Rows from block 6, named by matrix and row number. Rows with one number belong to one channel. Each number is 500 + 40 x the weight over its row's rms, rounded and kept within 0 to 999. All counts start at 0. Numbers have three digits each. After the name is the row's rms in percent of the matrix's.
# convs0: first width-5 conv (model.blocks.6.convs.0.weight, 192x160x5), inputs 64-95, a 5 kernel for each
# convs1: second width-5 conv (model.blocks.6.convs.1.weight, 192x192x5, transposed), outputs 64-95, a 5 kernel for each
convs0.58 092:517456498529523509543505529589493453443514493551515548505463499483482532491538530530498514505506514460483521532495465513536465458465485500524492494553474506544518476523545488482504558535431484500497504456540474498443492448436507526468490516533533507437434497520469443527493306548470560549532520493500550374489505509489480504484538509574515501488514515504509457495516498437504476547539492539462511525508455467458491509495537492482475475545495469482517456546546475498489478501496511
convs0.59 101:429426420487471445508507473422521494503526506512496450431499509527502479481444468464517638564437474543545529487497473527487525530529501522491481549544473503538469506523502486496451526455540546533482462478469504532464491517513551532529512441588523484460470467515535524497540587526458427458425484493457548515461491554503495511580576448514539492512541450410475524410509523536546597555511452457502490498552534494470456484574527470489518449523521460488497561528479503490506479460430555
convs0.60 104:494520527506503508526502459462432461578629555492499476497438554538459458529461538563539522585519534526546454452452458488564504508508476517518465467512493485485515521475555556546580457466445459419450481496466479566538516480512538582531528559572550511462463514512532550483498467526493481576525459479552487503501503493350453487509488568535468460485530539493486515546549532491493519441478521525523518510502492501454516529540487519552546526527497442428448522500527541516498472436437449
convs0.61 099:470522551540567494543534561528571542519500460465471528565538525526478425477525513456453405538526507555559506497458452518398427506528513504476500559504500584546509480486514543534516413475539495426480475485467488473520539493541451529558523545496556558514518562514474485489495488549580525459457536558528451426482527549459484501512529432435544542426403418505537525511535481461551480459519546479483396449485446473509521501484476519506482516433462527530456589513447481544547532531532492
convs0.62 099:551536569574511479558463455430538527569555541569522526555492541511474472480457525525492536566454448481484565482469502467548503491560441402457470533483523525512565541452463521508542554516541536494458463516495526487535497471543526485434491504433533558506480397483497393424525503510507479442462562510551548512457428442433464468439358502420512592506514502448528500507464476474428486490455462525454522488453489496518491469512561500487486460583535581546439484464512497520454447484471482
convs0.63 102:520506500513564585515499520489514483447425450564507502482464457508513529506441454467553553426494515575535509453463492545574563485458421396420520440489459505535531497499518458479469587470506516563526487520612560567547488517496547520511516530452499516503451473501498431486495445451509585455457528539525448457516503476600547507488430462449507515535473468531497498455512582467452426504540523443526490487462433480491549540487519440449480579465493495505468451488542491496511513502502538
convs0.64 097:532464430450428528468408431457451472496511458529522469468440487486505517576525516456455462534534517472500492485492496553507474494501461503509501478497527490486458449498538537538514454457476503516496476484461507508471490523480431477504502455474510511491621493592519429475479482502467427597505415482619530543524491451482426476489481558511518526488514504546548529505541478487578449488499520552565549487496399545482520464451506501509476430520522512513577465482443444494528519491462434
convs0.65 099:438431509515529499485492491527495509534523524507502495476445476515471460456499480489521549508497477525586545560514552531514494547476460551506465503513472488477476484641543496526460492529494461437495495491547510480459446508513503483483454488565528493514481599531522480452537488508559477561574514509477489454463484490481424472516553517526457470526554537557506541539585556512536597524484464474397475554496429509515509480467501453496534494522455460510567441526525471527446502474439461
convs0.66 102:458543549466434505469474517428486472469493506499458490523525465507518529548441490495464439402476543545522524443434509500479485465492520512508476496569470491512535564548507459485548479503500494466484486479463464410444465539541480471482480455538465451449429554540432473491467535489513520487515549547461464452483497479572536430500571477491474497470516488442485567497527544526478435500576517505417492527489480478526536483394600533522521504494501475471485594491500535468550471447486521
convs0.67 100:524517518519501511429459437448548540513492504455504527491465463423442454440458427506530482495471487543618613556493489455488554521525571532514495482456478452442452466519501472420390470459444454546535486420396416530507461467475566513504478503496464476518440495483500480451518519499496476580470452536560474477456507546552529533556595492447467516545542541501496479504530493470470521481470486460435428449489583451532530520530408497522496418503545530505476538470478522572481465463445426
convs0.68 101:509489474529531533510491531501513464534542502435552572569549445426504504489520463470526573481487499501486482468512515499442435480492454488478497517506439448544613551486475491532589556585457462487427495477541555511439428444464534495486506522518456453492423594496414447415495513508508504472470534507489437478490492498524522502441459548533530463466416507524501470539478506537540466478507482458579453441470499446444527506430529534548543491480499533553522563547442449473519529493489502
convs0.69 101:479527450476556532524506527475450457453506527534494450472447495457534560487506491443501505560512541487378550560497437492555482501469556467454465469461515473477498513575590495405458463500503524496435472559447418508514562523484476505503537517476512539501472409502504520581458500534544596586524458509531522519512546534436466580554499447529513544549453450473467562489562466474515526484499476480513560476521507539520502451429467479541489548478440465478508563543507519461492433437559567
convs0.70 105:439502529496540459509519536488498587550516483528505480463476509518484481551532474527532531546525489470522494445462512491519498506537550484476511530517551527451437542574499501519511514513491474524556561528486428461504522475437432453503495438413445479486528525583539525592544507452491533521564549525569501509474479440505529541495430554525454476497451487505464437560521462438509459493517512514562553524463488496515492526477554518478474466442482470463466553542523498534471505438489506
convs0.71 100:427468466491567549541482421467490513531511540515492503503551506492491502462472503480466462484496508522567467425455551544603537547545482412540483477485526510487518497471497495505529566528499444321549491474499459554448456487511513543454460575468452495523537511451517539492498529482443500514566528514477497503486574626493509491507489444478463468528580494480502487450499531511502563516522509556523531536523577556532483475483496537500508484515489536526577523513501498538505523517458442
convs0.72 101:487508517453431489476498512456467465494510481416437491512496450499502498485485478472515517447512512494493452422422464540481495476476489480494514546440481506521534517461533580508539493554492481530533512510545604580485450464521540510460480476517501523520508515451475537521533503467447570458500443439497388542504495527583541549534444438456450454511511464506567548459504509477467501503494450408501536565469451480469488504502509537537528496531541520499432500535535509541456457487480526
convs0.73 099:522528492514538532494415466416485491466505539626513470469465508496538580560492539504523561461481493492506429516487531528492498499488539475515498489460472549531507521470520502502475460444450452457488507476476463489482505506484490501480461461470480498497553513530541546533507500462482471352412558621527480486523502534474557496487497449492468447491463432444479446439498492476482565489468458445583477450487496498496483464500467496474541502474548546439413551463452489564490499501501457
convs0.74 100:527469490533519518550500436467385481532563561559494482521515510425416506544480519539577579495540513449496442467476501471517434483476504541563555531533494496499530490545563513494474524480562541508563557471558569531537510509440525520550550478448462455483495448501460520468476483552457447491474475486487453447564520473462503496466446522554483463565485463457520496470459456424503581509505489454548537537533453426437499550577544513512494482528480497494557616549489538479449504512522546
convs0.75 095:455477500471465530496477493454554564520453465497489510501487505530450421463527484478491501481476426444415480559549485491532385468532513516473510488445468456474451497502466451510558483535538472474567484489520476538506495430386492456502465416538499487437448483465497554463470347536524536551566477475436519461531467429495509483494488483437476526501489483482523471515546484453470472480498478494511494508467484511507479562538582555524496458428498510486458490574582462449479515492465469
convs0.76 100:587542496495492488576548531520517477531551542477507511513503509507483441392539500470445559496494479486498441479504467463388430504480517514486476496518585540495511532495496471439477505492466477407477540502525521519468508565534510483455455489431462517554516525502544530542530531496560596519490500532485525473487475514498478453460478490508459498509446531556479514622578525548518532535587544494512553497426483572534472495521400476483507570480425430492514542545550559544447430441554587
convs0.77 101:482472516565604496512553535439514518496480480559509487461432442512472416431473482490489480520504497476447465462576557550566502451494525527546517470553437447476488483526552516426411523526467466539475429428472466483487493499513557514539504494546513445471502435441456503460541553556503475575483494489500435478525561539441485530558579524529535496484528498455440513605505447479487497460435446474472508477466503434486464445437516551480425446585512496505442462495529474415552525504517566
convs0.78 100:453494502495567572554489508476485514524529547490453471473503541513469471544473475524482461545537495492478427468486481523512532456468483458473464476466600603545477455480533501433489469527555507528504515456449472475466490534499510486474507515636508417417472501502495516517602577533498419515476491537474498501444510530548463487522523538474483535528509483544533495413470497543504413460502477399507549538506496437454494525586518502474466451515518570548485473465519511478540495479508507
convs0.79 099:483468488521433526551516418449527549573531470485508537543540495464481485475562551498513472478496520488494488499554542461436492537467408581563485494537486508542488467445484538511499505552518429382492457501484460500516513469445610525472488515522554531501495463488484485507575504468507571472476490484460541508484459447632535507533483485473477475474534496497509529513468496455378534481483488505534529500484498595539455510583560539517510480516557486467521524487476448416529490441455441
convs0.80 101:521524544461433532500521558589530536451398458523518447408450510495477480504453472541548523546502507470510511490415488545555517509507498474497513480496496537523490578541467428492474555476442490569537543524495473533452472482472504450400390427554537531508520452475527563542554572449425423551513512483502519522533516485622452444476434552481526507479584445412486542495467472440416490518511519556558508522495496518522500542507580543536526483501518479488572539495465448581445462518526497
convs0.81 100:548542490476521471397469531465641502490538547482454469523562484475502514506488464436457398472485505538467514475483462481478541526432393472456486479425505542525487498437488490496500426470553540476498428463545521494506479477455485488514539522530500445465482508541501418381568525496519571538531494529551441549526518522429451420422420495442481509549482473514568469439476512558561497489521518514541508536476458573559510442426488545488469532455490541507387555543482529514494537481474421
convs0.82 101:545469485493465469528507486482510499477490490597514498518533458507462495468407434466516513536538530518495524469466499433489524545544581433495528519506479498531480403474505498452481460470477541574425455541514512497451499543485486452431511544511446475498511477490420459521446456531502513480517509482475534534474423396452498522533550553539523456432497479456470486494466452470496521509463435510497533485502588523499480492474487461440420428541529491451466413489526527464489482520529567
convs0.83 099:471479486494477445455495480496468477516517500487505547577505529489505498557531468479527517437466479460480471472555524534452489485499506453482511491457515553501490542494513493513455470469490496437445476528570475479476495464517478485501527552502493506455434438425434456444494500461431489412469439427463501482470415466582540503455460467528515525509426547526493584432491506467491542560514497466518514467469502462463517477464511476494515513518524526502438510562513451496509455520583542
convs0.84 102:506560544474418546580508537562464511527538491529479503546539493490502537545510444463500541475505533471469406483478472466480462557525502541492452434525502508484494516440452506545495516466445459444633495483500499483545513528475487493485445437402413432505446455471451493516430513548555568529538568515499543545545510514522494500501563522449415416422538571559478487525512518527523578519436415455573497474530580504467480487493428419477570536566503449433443456403482581585468507511552544
convs0.85 099:466494554549494490530448415459471531508467488413457529511478555525469510515435473444523578483510485508501463499535553520503476515485432440442472508417533493484485551570607517506522423476458463569537480479439451494529491466454482525501443452497539494492541532566479489609526484495464527466447520517527536468485512492469499471511562567540495522500515574585494488508525540498422441447499544532489517487436446491533522525527441534493452446502455391437450510479482487487474475467450501
convs0.86 101:525548502498577453471487542551484429496526548427471466480484510507550537453495478486448496408468522534448484468520484456504534539574553460426485492572495561541550544524501511495528436454507497528425481511465537485506525504407518444532522554467495455490547559491518518533573500420449526458458469491504411471472519567487496488507523519527525515537514498531513436426467468431520384457489521571492534550531472415493476476458515519516501512442464517488529490519505484517443463525460448
convs0.87 099:481459451443454494461481471490569510482474451498519478452550512475510535539368419455487443534462423499479475498514495513483479480471469598471422457506467454512515539478449491480447507490539512417481468473502509531546516529521511482470438524594492488533549507478469479471527445483490524406446546574462557511489513505511496513472454525557473462460534484529521502510496478454541428529538511551484424448469478483515465480429502497512485416467479491496549517515571558532514511504508526
convs0.88 100:541538544517479505502502474513479507553552536523471502553497487460483473505598527449521532480524517463464467478504461416542535539561491533506485488463491487480498508542512467466519485568573514471452494493478465629566525466509499470448481520484436423448528557550505565595484432478470372451503474411442460491532531488531528556541542503523467407445507500533519480588498497473427475480481502502548527489479541379448503477436527533517468430492523510506561502442430436434482531531491487
convs0.89 099:535498511519496495529512489517522490465479498504527467454454516529477496496493472484494476485405473516463487494490449509494530518456533422415469492500516505497503428485514526478476538507435492589524555517495494462483495487610511514445458495467483557504499471446413504584491471508511512508449481499479479501484447473504478418435444520494443436461467540495426488549510512517445536575546520488441524492443417524533460449483599540545514496508567479503461541499481546512562505457486472
convs0.90 102:550492472516479527514453449530565498471492509534526528500470493502515488480541517467482567525490545528478481469505507530552536494450478417419426437463491520535567575546555530545521469483468559572447500506557591405523497485519511516479499469500493467481480516492477486513575480505505517520564475459491507512531517487508520490455421436497526514549423507470440520433486477458487522517467466540381417543578570483442501534543532479479516610513511501535573570541454491474572551520484433
convs0.91 102:499490490537533449491516563554530557495516521502457493516493486522479471521567523556485382492444527506534543558531509576523543480473516499444458514516476455494485507493479525560494517530526524477424496497518532460412466497471496495497490467458498521534577477465465458496435465514497446504483530535565455517523453503543541519536532521505495550519567486477512454490508514493455538536529530495465480435441435587480479532514433471479519537505503553494447431466500510473553495511504495
convs0.92 101:569494483434472448455564571551571518491492470423517537510452490492520447437473505511504522504538589456420539538519541536474486517457529489488472540540442498482478504577473501564464560468484513421556398468515439503480467507469514490523507499434427479517523552468456471507537505459476500448444545585582512436474513477439471487473518456473450468373497511529488469561492470529481439464481504557502515504523453496495490513524414456503510485532487560555524491561556511509513472508504520
convs0.93 099:442486515483449511553530541558434493486464535562556527442484505514472463492510507535581515475450503528535498501502471468481401486516562416465507511480499486509545559470540567544412484494491499470442445461520486509492500511542534517467418430454495463429445501539552484418488464445430484527492498502503543558490480465480466475451404373451498488512473438462510536512490493540529492502552531532515494500522502394419444443426415470494491463509458470495548567545521536496525528526532519
convs0.94 102:542536525451331568523496445460566494459493580588465457512556493483504511476512562514454467489508513494531443499531484428516497487520510514469432441489527486500521484408456472461447485483516545491525468444554511465477483473465494496511481512532487488524542501462460490514566558469519570552486517511413536546520456459548528510512538517447468509523423477548504548490534484470482454461455500539470509551518541470461483504549578475486522567580532478490517458453474467472418494525486496
convs0.95 104:496495502482531543512497497506509474484532557467509515502478482518529484468512515505458412571523499531489463509551510511526497516525508496462408459508492477428399503392410468482493504508485470539482506514514512573566576484432439507491475459519486488481466609557554530531499522507493464504442413471500440466493537565546520503509545413480563478445460475465494461522507459531642580475455475446561497534559577497443493552589391444525493469543476504507446537523523537515456454468511438
convs0.96 097:515464460502575550519458445476459498526486522449491465392375532523534532501498492491510529499492471517471471533567515484514516485454468533525448465456493505561520449516478403475529523558496461467565491508541588503504504480464553519530525514518527540546527524516505461481509475485536534561455458565572532535518503459546495516553522547510508513536512570529531497532498444487498514475500540477469499495527477529492485528552486528493465513500554523481521447457473492515489482454488463
convs0.97 103:434472545531530538480484494560462513476450489494451458511531534470440500544439477511504465525528460430515481479480469436519489471483449465468436473563427469565533513522506480490464409455542510442395446503479540513500492422485533559452438497557525478481464541519520571526473460460462471561559483493538418454458469519494533496492505527509509504542433456523491454614534493504492453469473488504556485460431482451518499483465554563436444481494536506477521544528505490517533500489490458
convs0.98 102:509487478451457547540469525517545534511495516465509471432440460505496470473452493472457594481492502493439523495458484519366432507541574516427403451473484473460494503589552512524545471481522547594589530528504462554574497466514511497462477504540541538494450466520531491483542498480532492479496523450491471497432442484474496521490430498507445480460463500494502500540526489499512488484475510586460437456506482497492515471449533562537519513531506512514524461434409483514458457479515555
convs0.99 100:480460489462447519546544570613552493455524492593506489440404413492546515471522506483509513469469449436460545549498475433530597556463418548498452493428529472491512538484475480487519518522527513463513554517443480431491493487422477457483509563444455514536503544460572619555558521518493448371423506509472485533502495553587479466551566509508545541518559535497410345467475460485482528493452433478480409418495428485513504520521571531492474532470427474480457530486500535455574516510525535
convs0.100 099:536501497555555468523416398471469522532492493450445507529491484501540502501562515546592619541518481445403458519473448502475424481481545494522507517583566524500479536575515507533525393462468472442473475435508500505485485510481498429452431438495506488433368496506539562601551533499504473541467464450442471475537556492595502499573528500495518497533545532533505493502498490471445436491427416427485465503472521440497487496515591524468462502579516493481442490465493474469589545484489490
convs1.58 108:427487491561475513533509508493472536466551508503519503535501540443512521488495636083569534414521492506530472525512487526521476490520526480491537528521541469496508527451499514475424499472496511499443471538497482493518480418477462513515480443565526483523517458430426473459515473477524545491536531503536463511458460523507527541516538453462495522555495480547483528503447464483512484478504532503518474412492478467503511500491477492500508550481476511523519535532449455485557538541461568
convs1.59 096:567528516486446459494508472446586536500481474528523500492579480489483446463497475473493541437437435496558449522500533625557495518511460480507451487572448474436454370432482562513510522495496478438456519528501555525505467450492528490505475598528442493550571487515481463617543516563567547594518502519501467484491488480455513522512526431537517532492412399515537463511476483486481475495519484417485538557486454506489515485465616503516517613495521492494456455497492517490534532482489478
convs1.60 099:488489416484498495504495468450475494536529487565515482445484514558537517622504490546525504552468493475429493474476476479498504513452504497516519516509453493514481538474470477514565513511481483518625586505481509444448440471510476498498521467508501509516530466587559527551479447462436447505492463456467494491476543500490511560539416530506522516462612532490502486507496523505478443516479443494552503473496509456483471471506538511506514494509505541550541487503498528502485550571515488
convs1.61 098:556502481486546462515572570519397501587567509498506531494520494503492470460522489526527464542510495500569426445480492488506477455422487487524524517490494488488450415483500510463522509484522527459479511518454444441487524536564471502510494484461529500563550549500501551541462444458444424467472490464480509553533478449532483487512646482496482440482555510532538564574557497487491536519513488478471432470513538585578538487475476526532487492464482508494502485511532520532426432469543555
convs1.62 092:458467516550495513535466436470524517495472505464497511503419488542526497497513449552528462499503455485455538548514482557533503484453468493535512513544523519535518575561490441454557505528513542555460528509451466568468490542590515526514505541498484542522432590504529468494481516503469456472467482523465599535565560551606525469492516481478467495530483452439434491450498474499538490490449492516479494494451536538500484498503493497467495507513478470499577543445428485473535478496517468
convs1.63 097:531544569549449554490469458491542491518532531566511529591505426512545539458484525479483481510531424468445375460519507494522502551573544501438477500531412451470449504503579565541493515566513517522384376467521547528548465484468580582493448586493444478570509501551567521499549501478473443467483485473516437460438420508523536518544466472488517474421526515537465440539499503489526468590535458456473506520502505372411545546577476454489485497495483472511501571525489487491453472519542542
convs1.64 100:527482534547543555538513443494517503444478542544529483492552524552509500552430525530484474511509527439439460483501497485584511406473524561497458489518540513508465434547453411500587508527520491468429485507543524440534550473479528503528551519436505506470488448540489488480513490486481519460526551482479472456497469475518547558499427446448467435455629560556507507521471456471514465534582504547520492539523552471511488462453515474507531452502517476489511436529483458513423466486500575
convs1.65 097:441479496540565450475447540522440461458448441448486542520463488503520516502489492515511477523511522507478507549531502451417459472522457554452437483509489556520515455465462478450444582484473545507450515517506511375522584454385515517469484491490486513504500496520530494476519503505475496518518499503514422417507532481482540562544519446499496472514559547512459412553521508455455562542553508440451503522494510543493491552487482514515489451544483482487521481520500479546531571512502477
convs1.66 104:590486475476490577498516575508467506527520492505479527487495516524490490516553526442442499506481549572446419473529491513470457480515481568570518452432496485492516518487507484490551535475489495495430488547500423495476546501425491544518518484540505522549532493486450436403528521526533477533468532503482519478491482502474501513492529480458539587604506508515513465483473477500503566499533541539570510486508468467461506486494445485483473508488452449402392457396437540523472546568490503
convs1.67 107:589471454463493434449480421467465539567506449484490512482443444480532533476517468488554525526521451470491449500495493495508453514481506464495469460457390463507490483458439462515564452499524490494413489492478388485481501540527497482535544471505479442487482468469506508435501474486484475543523522514501373464508486497540505508476459496516527546601440468467464469449473496534531515532498517529538494490452488505535505484507459523509521570451413432463454505505516515482545555548503514
convs1.68 101:449474484480545505507523522421439477458466547543476469508513458565514449542465487516489456515463500536544490472433542518474454442543610419472509507544534516485452420523514458463471462514525507520462501543609564468468558485428447485514508454412418477487503530570519517503528496456453366376514497569597522553541479498470467470499409466494510480465509512465496547499494519518509480511515479478527463482494504546516500508426497536534490426438504489422436516464468523456429481490440438
convs1.69 094:490472453513527454431495446488547481485465471592550530497431498541508508472499505510502483536457455508450497547572536540494466508542549465425491486452431483499479423545480508495501483471464468502485510487527523467473527444395488474531566524566503526491390549514510500515508509538474455481580503477520408454571480459424479460436482514542535483480541526518543557511449441465471486464542542551591496443463485487502558558530482508488481528518492479509485474442480514495502514512514494
convs1.70 096:487508531499499420497522532493480476503496440520497507522426523551468471509460442532512473454500501478453491500473507532493488464494561507512487487507495502544465457460478502507450453499577551510574526463447445560574506482505499554549521517534552460499508502547527536468542505497463488457494490529486530525532516545492555523454535592543529518580527490488548531385464546553526457456483490546468461490498553513525499461506449474498468469468543543559540521475429489501483522473447473
convs1.71 105:495580533530558439487516499529509461497494566482470472482429514463493539514459462447527553546490459506568579480497488507431526553518575538465517529454565503501493492451500542507504470515544512525488505487508535429467515519486615547526491403425468491521531449397430474532458452468539568491465452485484513508464490543504462484488429467479463453489449406478523529419459524528522533548489484453501491457534576518504491513528474483466469437489549521452481531484487509520559471445530533
convs1.72 097:521510517499408531547487492496471547511473458543490434436501584580610564525517498493522506439418433486459453422463510493552511466457540482470575541586460502509452478501522485463489482493463483500437459468519543511518515540524543473558543517448497462467459421499516495480486475482487483459477496478487462510555539512496479516519441472503468425481566505501544539511560519499487488517495477472659571583529486463451463492507423466504493483530513520543432551543455482497587524416474533
convs1.73 100:483468436509533571544538506486397458466467513429443500527485462498498490427507494476465553455482481511511549441439469490521556503448523464485498528558557565520469450450513503515535488532484496554430452492537471560532462466462493471472491524547535552563463509519499530501448468486457470497460479524417455465464434490545499486515528490524537542492481493494502505515444447519491535511545537479539463490561530516561521484462539551501462474447464480482509494497564577512574483473533482
convs1.74 097:543537529478471540501550494441480480538524516560544501512525511553566485503560455526518480487466536529507582523519478504553470497472543568586538509562456475534536522505547524524475457453470445554510551477452421497495495457464411521534516476425498480468514545516451497526484444456438482449459463469494459499517512421522507507500494504494483523594580523481501462486502443470550542521552503502479528489447487325389482539517423447402489443491533509432454463517534501477390483523496455
convs1.75 105:541455402466532519508552495500450462480576509475493470586533430469533484543482600270528476479544502453431528580564504464470470471556508456513496471459504474479475409462487461503507429489432451473579543472431439490538546526475547508558536498509486516503523563498482491473528579537540559501467492469487444546470452500466465482500509488464470502518492464502600548418483581505490574558540485542535554429464516517477461465522508447493471509511569556505488555510472485483474473472476491
convs1.76 104:522522520530505557511489464478526582511558568442470502520539438520517475447554513514510489486463467519530548512437444530564533529491415491509548512535531531546533512521502513515468487558527438535441448449479560537454484457519426530500455465499504439467503450495541505477489511473461453549489463445435534454455477482351441518505500577512466466484341464471470504527496439409431493531495496548495519497485583557468496522468528486499491449504512539525480560553488454486535536526526501
convs1.77 095:450457442463505417440501504463475525551520518486453455485489438528509450453474473494550521476526516527469533530565543507431445448563573463448476482453440484531510433559632571507453417496540492542556484443508518490532479460509499553527500453505497498518478549467524531487403463526521562497450482520456452566551498517520550572585462432460446483517509514510504443425476531571522465500471442478530525537560509533520562550541525530495459501500471425496539568516495474468449447448509482
convs1.78 099:440485519518531480481484516484565541538514492494506461466425483524520530583481543524525479524457455512489533484450495493413458521549536493517460466490509509519527546419450489475505517505456450502491487498495523549538478461492488485526534512500493485509523485458481453468509489475499508617536517498490576623592472464488470473528531571482478476491470529557510520563484467521513603539453379401484441487503506511571545471476480440439440484434464500484485487490500492425496475451484517
convs1.79 106:526503465483503502471505509515435424483512505437483433444481463456474514532519520502476481476507517527472515457530537523503488502477538509514506524449507511522500539482497507465518489449435511553393436546520395553526527493444475463500473424444478548533522470434446489510547529542503416554488474512525517502575507449495497448459525516517514503486532472475583541553473499537517568455473513520530484464487499501475495477436472489507497431571559479496531535469472530523475501473490459
convs1.80 102:521505450456486641520481473440544547503540512533513467502539596547463482521500490494494501522499492541516473547467416418512500472472487520515468416471564485492508508422540550510514516413489563516540547553527527464493472452511448475611596480500504458468471456510487482468571498448514594505511516526517539501494531453531467483505539379461536518531587496499516522534453467455422497465467518557575521476505536469521504464469538522555578550411457503488488447453465496498513500533493498
convs1.81 103:544514457479515463487522509479586530512513546483539501442455456488512519519559527477523503621565516400439512512472544518440492562519554395453549509442505515485540575489488416453543484522532494502431515535515499457420399514596481481506475503547453413481484434435509517468461503489457441443465500530584422502509507560461505502476479491496530427344524546518514467555537528518504518455488461427523526532472537506513445510521436524561509454511487532569477530536460509463571534500472424
convs1.82 098:646531493483487581484459489568533525525555494445488492496549525541506459503507581486514529536481508538544582518521486426467492481543566559557457464484544516509525526537499514499511453481495480462431435446490507502506508506524653548490500476494527496454493467495472483466571537474479603474506534529469434481517496473448495516514516417481536505441509508495526558481442459539537467456470505529486503510488499431408475474516563537508525536500545504487463545568530497481472493506553492
convs1.83 096:502545547482445441478483543500576538494521569404451502493525435470491485580531507478514574486487497515514488451499460464479447478481489548529463444461495492551531424561572504479506541484469477553395440499479440469509515518535459455426548529553552512532455509447432478514547520474474529484477516558526497437425440505427464539499491399426516519498460595557495488430455440480516446469479507511487477422432457537566533496532439450472472569503494524528474451509519517530546519495490522
convs1.84 099:525447504535531532534507505485494551526547519595560536512522402418465471435451481483478522497487464445466498517489484442545574474513465509518472503565565460475510458523578587531502453487499493516515518468482543537555485479458499482484503562455558560482445498500548599546511506538476475550441457541541459451497483455468517519576512534478492525492392423539529514511555535496454457486542546569405426502495489507459434437450523479469486501569596562550495448488541507459464529495503458
convs1.85 099:481530486462465543475493502458404484560544478509508506534543488525540506510472482522514480518524460512518425503520463420576505483483484429436406438481446439534550543493493474497491509442509528440559530456530572520525557540484432526518443466559461497544508583501463546473428457490532498537489516491471576520556544489470522497478443449480503545529469477487494470474517528518492463447504495544512482471511484474446515516490509498453503458438497482465483548481451406500432513520508513
convs1.86 102:590550498486508481523599561502442458503538528484507513558573517542569573566511487457475518432451496452414554479476497458604508487516519590495513477509491516503467481447505531487467481517526480476472497518499464487542506493576570487472487529508497493506531499528559507473458469501519575505482431464473588482435476505524525496483487476543549513486517512527533532494489507546552532546521475457607585493476466457472563572482443526515519532521533525484455539557534521408499526479430487
convs1.87 101:480529526470517474470499516495488499498543570469491500498436526476459453511524522489502507546508487460490571501445516566458440466492448468499491515514548468543511527477522553498431493514554561527524590543519493498552557531503436505518529544561559480468540558489468474494468474513560548512478514500539497488544524456439394403481469485517504529527477477506546492548568526465477461477480529508610554496483545600553544492494415440472462454522537484461447460454483496511575504475493517
convs1.88 106:502524452506525524495498535559478459422497522386408429470476509556524468487475530528485506593493512565515526480486473478484528524528554514512499526534503443461467437511474471532533568532469503497474462458481469451423508528513452426486513453449437401477518503505506481522603507500528602506507541537484483416412513598538518496480407505554526511562481490559538536440470472445446492534475455436463555541491473516527487477475443487521511485480475498511450484507499488479491477531574579
convs1.89 103:535518480468446559538490481446498497457435474469490523457489458445477498476522516493514470558560527499420502528566558518530449443494563518548515485446432455533526485455420486485481492515543488522540486481477492404471531487504457489482526517519495489458447558466483573519510503501528550495511518484489486461476484471470440480499507498516463442478579550512480485510479549569485487494475478483520447476477459536531516500540586542482451473454452460541533542524490480510474514515495535
convs1.90 100:410464480469466479449441482474456506516507448444519524512495465489486545535499457518500554454476544545551566474498535522479498512518517557469473485477423449543508448482495478499486459428479530538534474455522512434448513555538525502482514554549544523470486547492478519505533506507530452437519541496458478464470504572518478510550532494495459493521433540492428430478529529500454504501561544518421425467486509543544523590639421507471426496444475529489471470521544555539497499484518520
convs1.91 104:503509496544509529534472473511433478499519495551524530478443433390434481418518505480499554482496476532561596543552519456537427448523453520520519458469515484501481518602464463484432542519503507520488552506466460515556564471507544454504508508472500553562532537500471487481477534514481502435497536504520483472489510493430434403461451411428515506492451447486519509485462488533488463480502486456549584560483503518464460469461551508470468461479521491494551562514507506443587569496449543
convs1.92 100:485431466549563502470488446498566466438499530557496496500507537458510503497534480516467450508548510507498463435480518532556584484443522427494552472459539527461444430670615531489482538451456474454477452443518510482439487482470533518502532532576488470463555437544499455540470493489509527471523508516507574534493522579503500518484473560538502414455477470518522485509501456493559416494493523555444481489550540445484523516545533510507521565414501528507595543491458474539427448409405478
convs1.93 100:437491495469393469428502519532559487450511524528484552507501437516544527529571497488518474540552455481500476525527471427470519539525469448533477453433483505497499539469503496495534443442506544510471485434407421510471538534508474460463508532441485469436440466464442466515479584587511503580570549503483475471495518574492451506547549392499492460515495509485463501490477448445477502465501475444495515554528458442441484522572582506455475497447480520526505410472491514526520467421517548
convs1.94 093:493442480499442549566509466470502436453531640376498592563496531512552583514499493510504483522521542484468489513502513560539517488509473476486509504511472454507586544517526540502527481429486513523565545481441496557562535529523500527546587488493483502523495407437497508507557509503503501486455466531544517539578565552511482431458512432483466457522473489544526511518455420450424622546485529562505479499509438502540519518479447447503479459511494492503447501511475426457475495512486495
convs1.95 102:498491436460522490488427472598455499466473468489532537531509524509493476493495464430509502525482507523504435502520513534541541508545529540483511485413472476421452545481496445464465530507477472508482529451460526588522465498460459484512509498485410473518512513529531514491539539489433441606567502475453593528497518532489513481502554465502528552575509455464473501479510508467432418504516512559533549504495509478510520473481426465483502577495510464478470437505529534532536492483479525
convs1.96 104:523506486498537591512468463469473442498509459473486531556524421462479441452487484472503549524473494526457462473477486556440445443482481589531539526518539480495560528526530551538512506437523535494469471492486453443472544523537383441527497485500526531502481549453465511562522494480508429470469509503465486495488475472563492472488541461466519488436416464498486529524495528466436486461528487362470515508534574418365426491530441387391462472446476457491582500561516470474484453414471557
convs1.97 098:584588532534546535464463524535606525563516473466550503506515511565518496524485496521536544452484551549494466542542495511557530492508526434423535528476499516528500495426530578531428546458450518500618571481444535475523537519529508492449427475463479541504471485487536594471590560524507521472446486498470486507511536487520538543482473433479470490526511462529547572578543539531456566515570521506556521481511517436472490489463535450433480433479472485450500518536514516460497468490453452
convs1.98 099:563623509489470509465506493460577471480513507543516509488479502489490480509497497524507498540481442460440526523503524513485522489523503527520527522571476498526510509474469512546499529466494513506523527545531496493539509470470465506452498567513607586497408491460494566530538492498525595462512505531461569508492542526568528522506502410469459462479520534504501474440498490490507430415446461465527518545520492594534445452528568493517486429533463474478470477515550524489470565532511528
convs1.99 094:638548440458515468551545479474492485479463413520490540539495442486483480435483488495499503480501515522432491499470436433548498456488533492516522544531492502536533564438505575522437522545548542547436432484520501510529477451453478487472469492497508477456477489518552518500484490480489470526515530538453478474540527522549540518494460495461445454495492497475521480484545531511538473507509514529563496499482561461469511487486490503497524526516494461444483553554505467536489465475488464
convs1.100 100:400453454509447567468488501494533471480507476486463469520536508459485452468522495498501542515500465505523561552510501433444485495498567537551492469519436435468449414538505519524496609483467468452454461506434411476517517496433503524492495489500494528514451501553526526493533528515493414623529486479537533479490500458426500509481489510517542457395512511517540549579468460522490525510501499525421522505510575522471513525457472491533485481469486444481480504484488514525463464449447415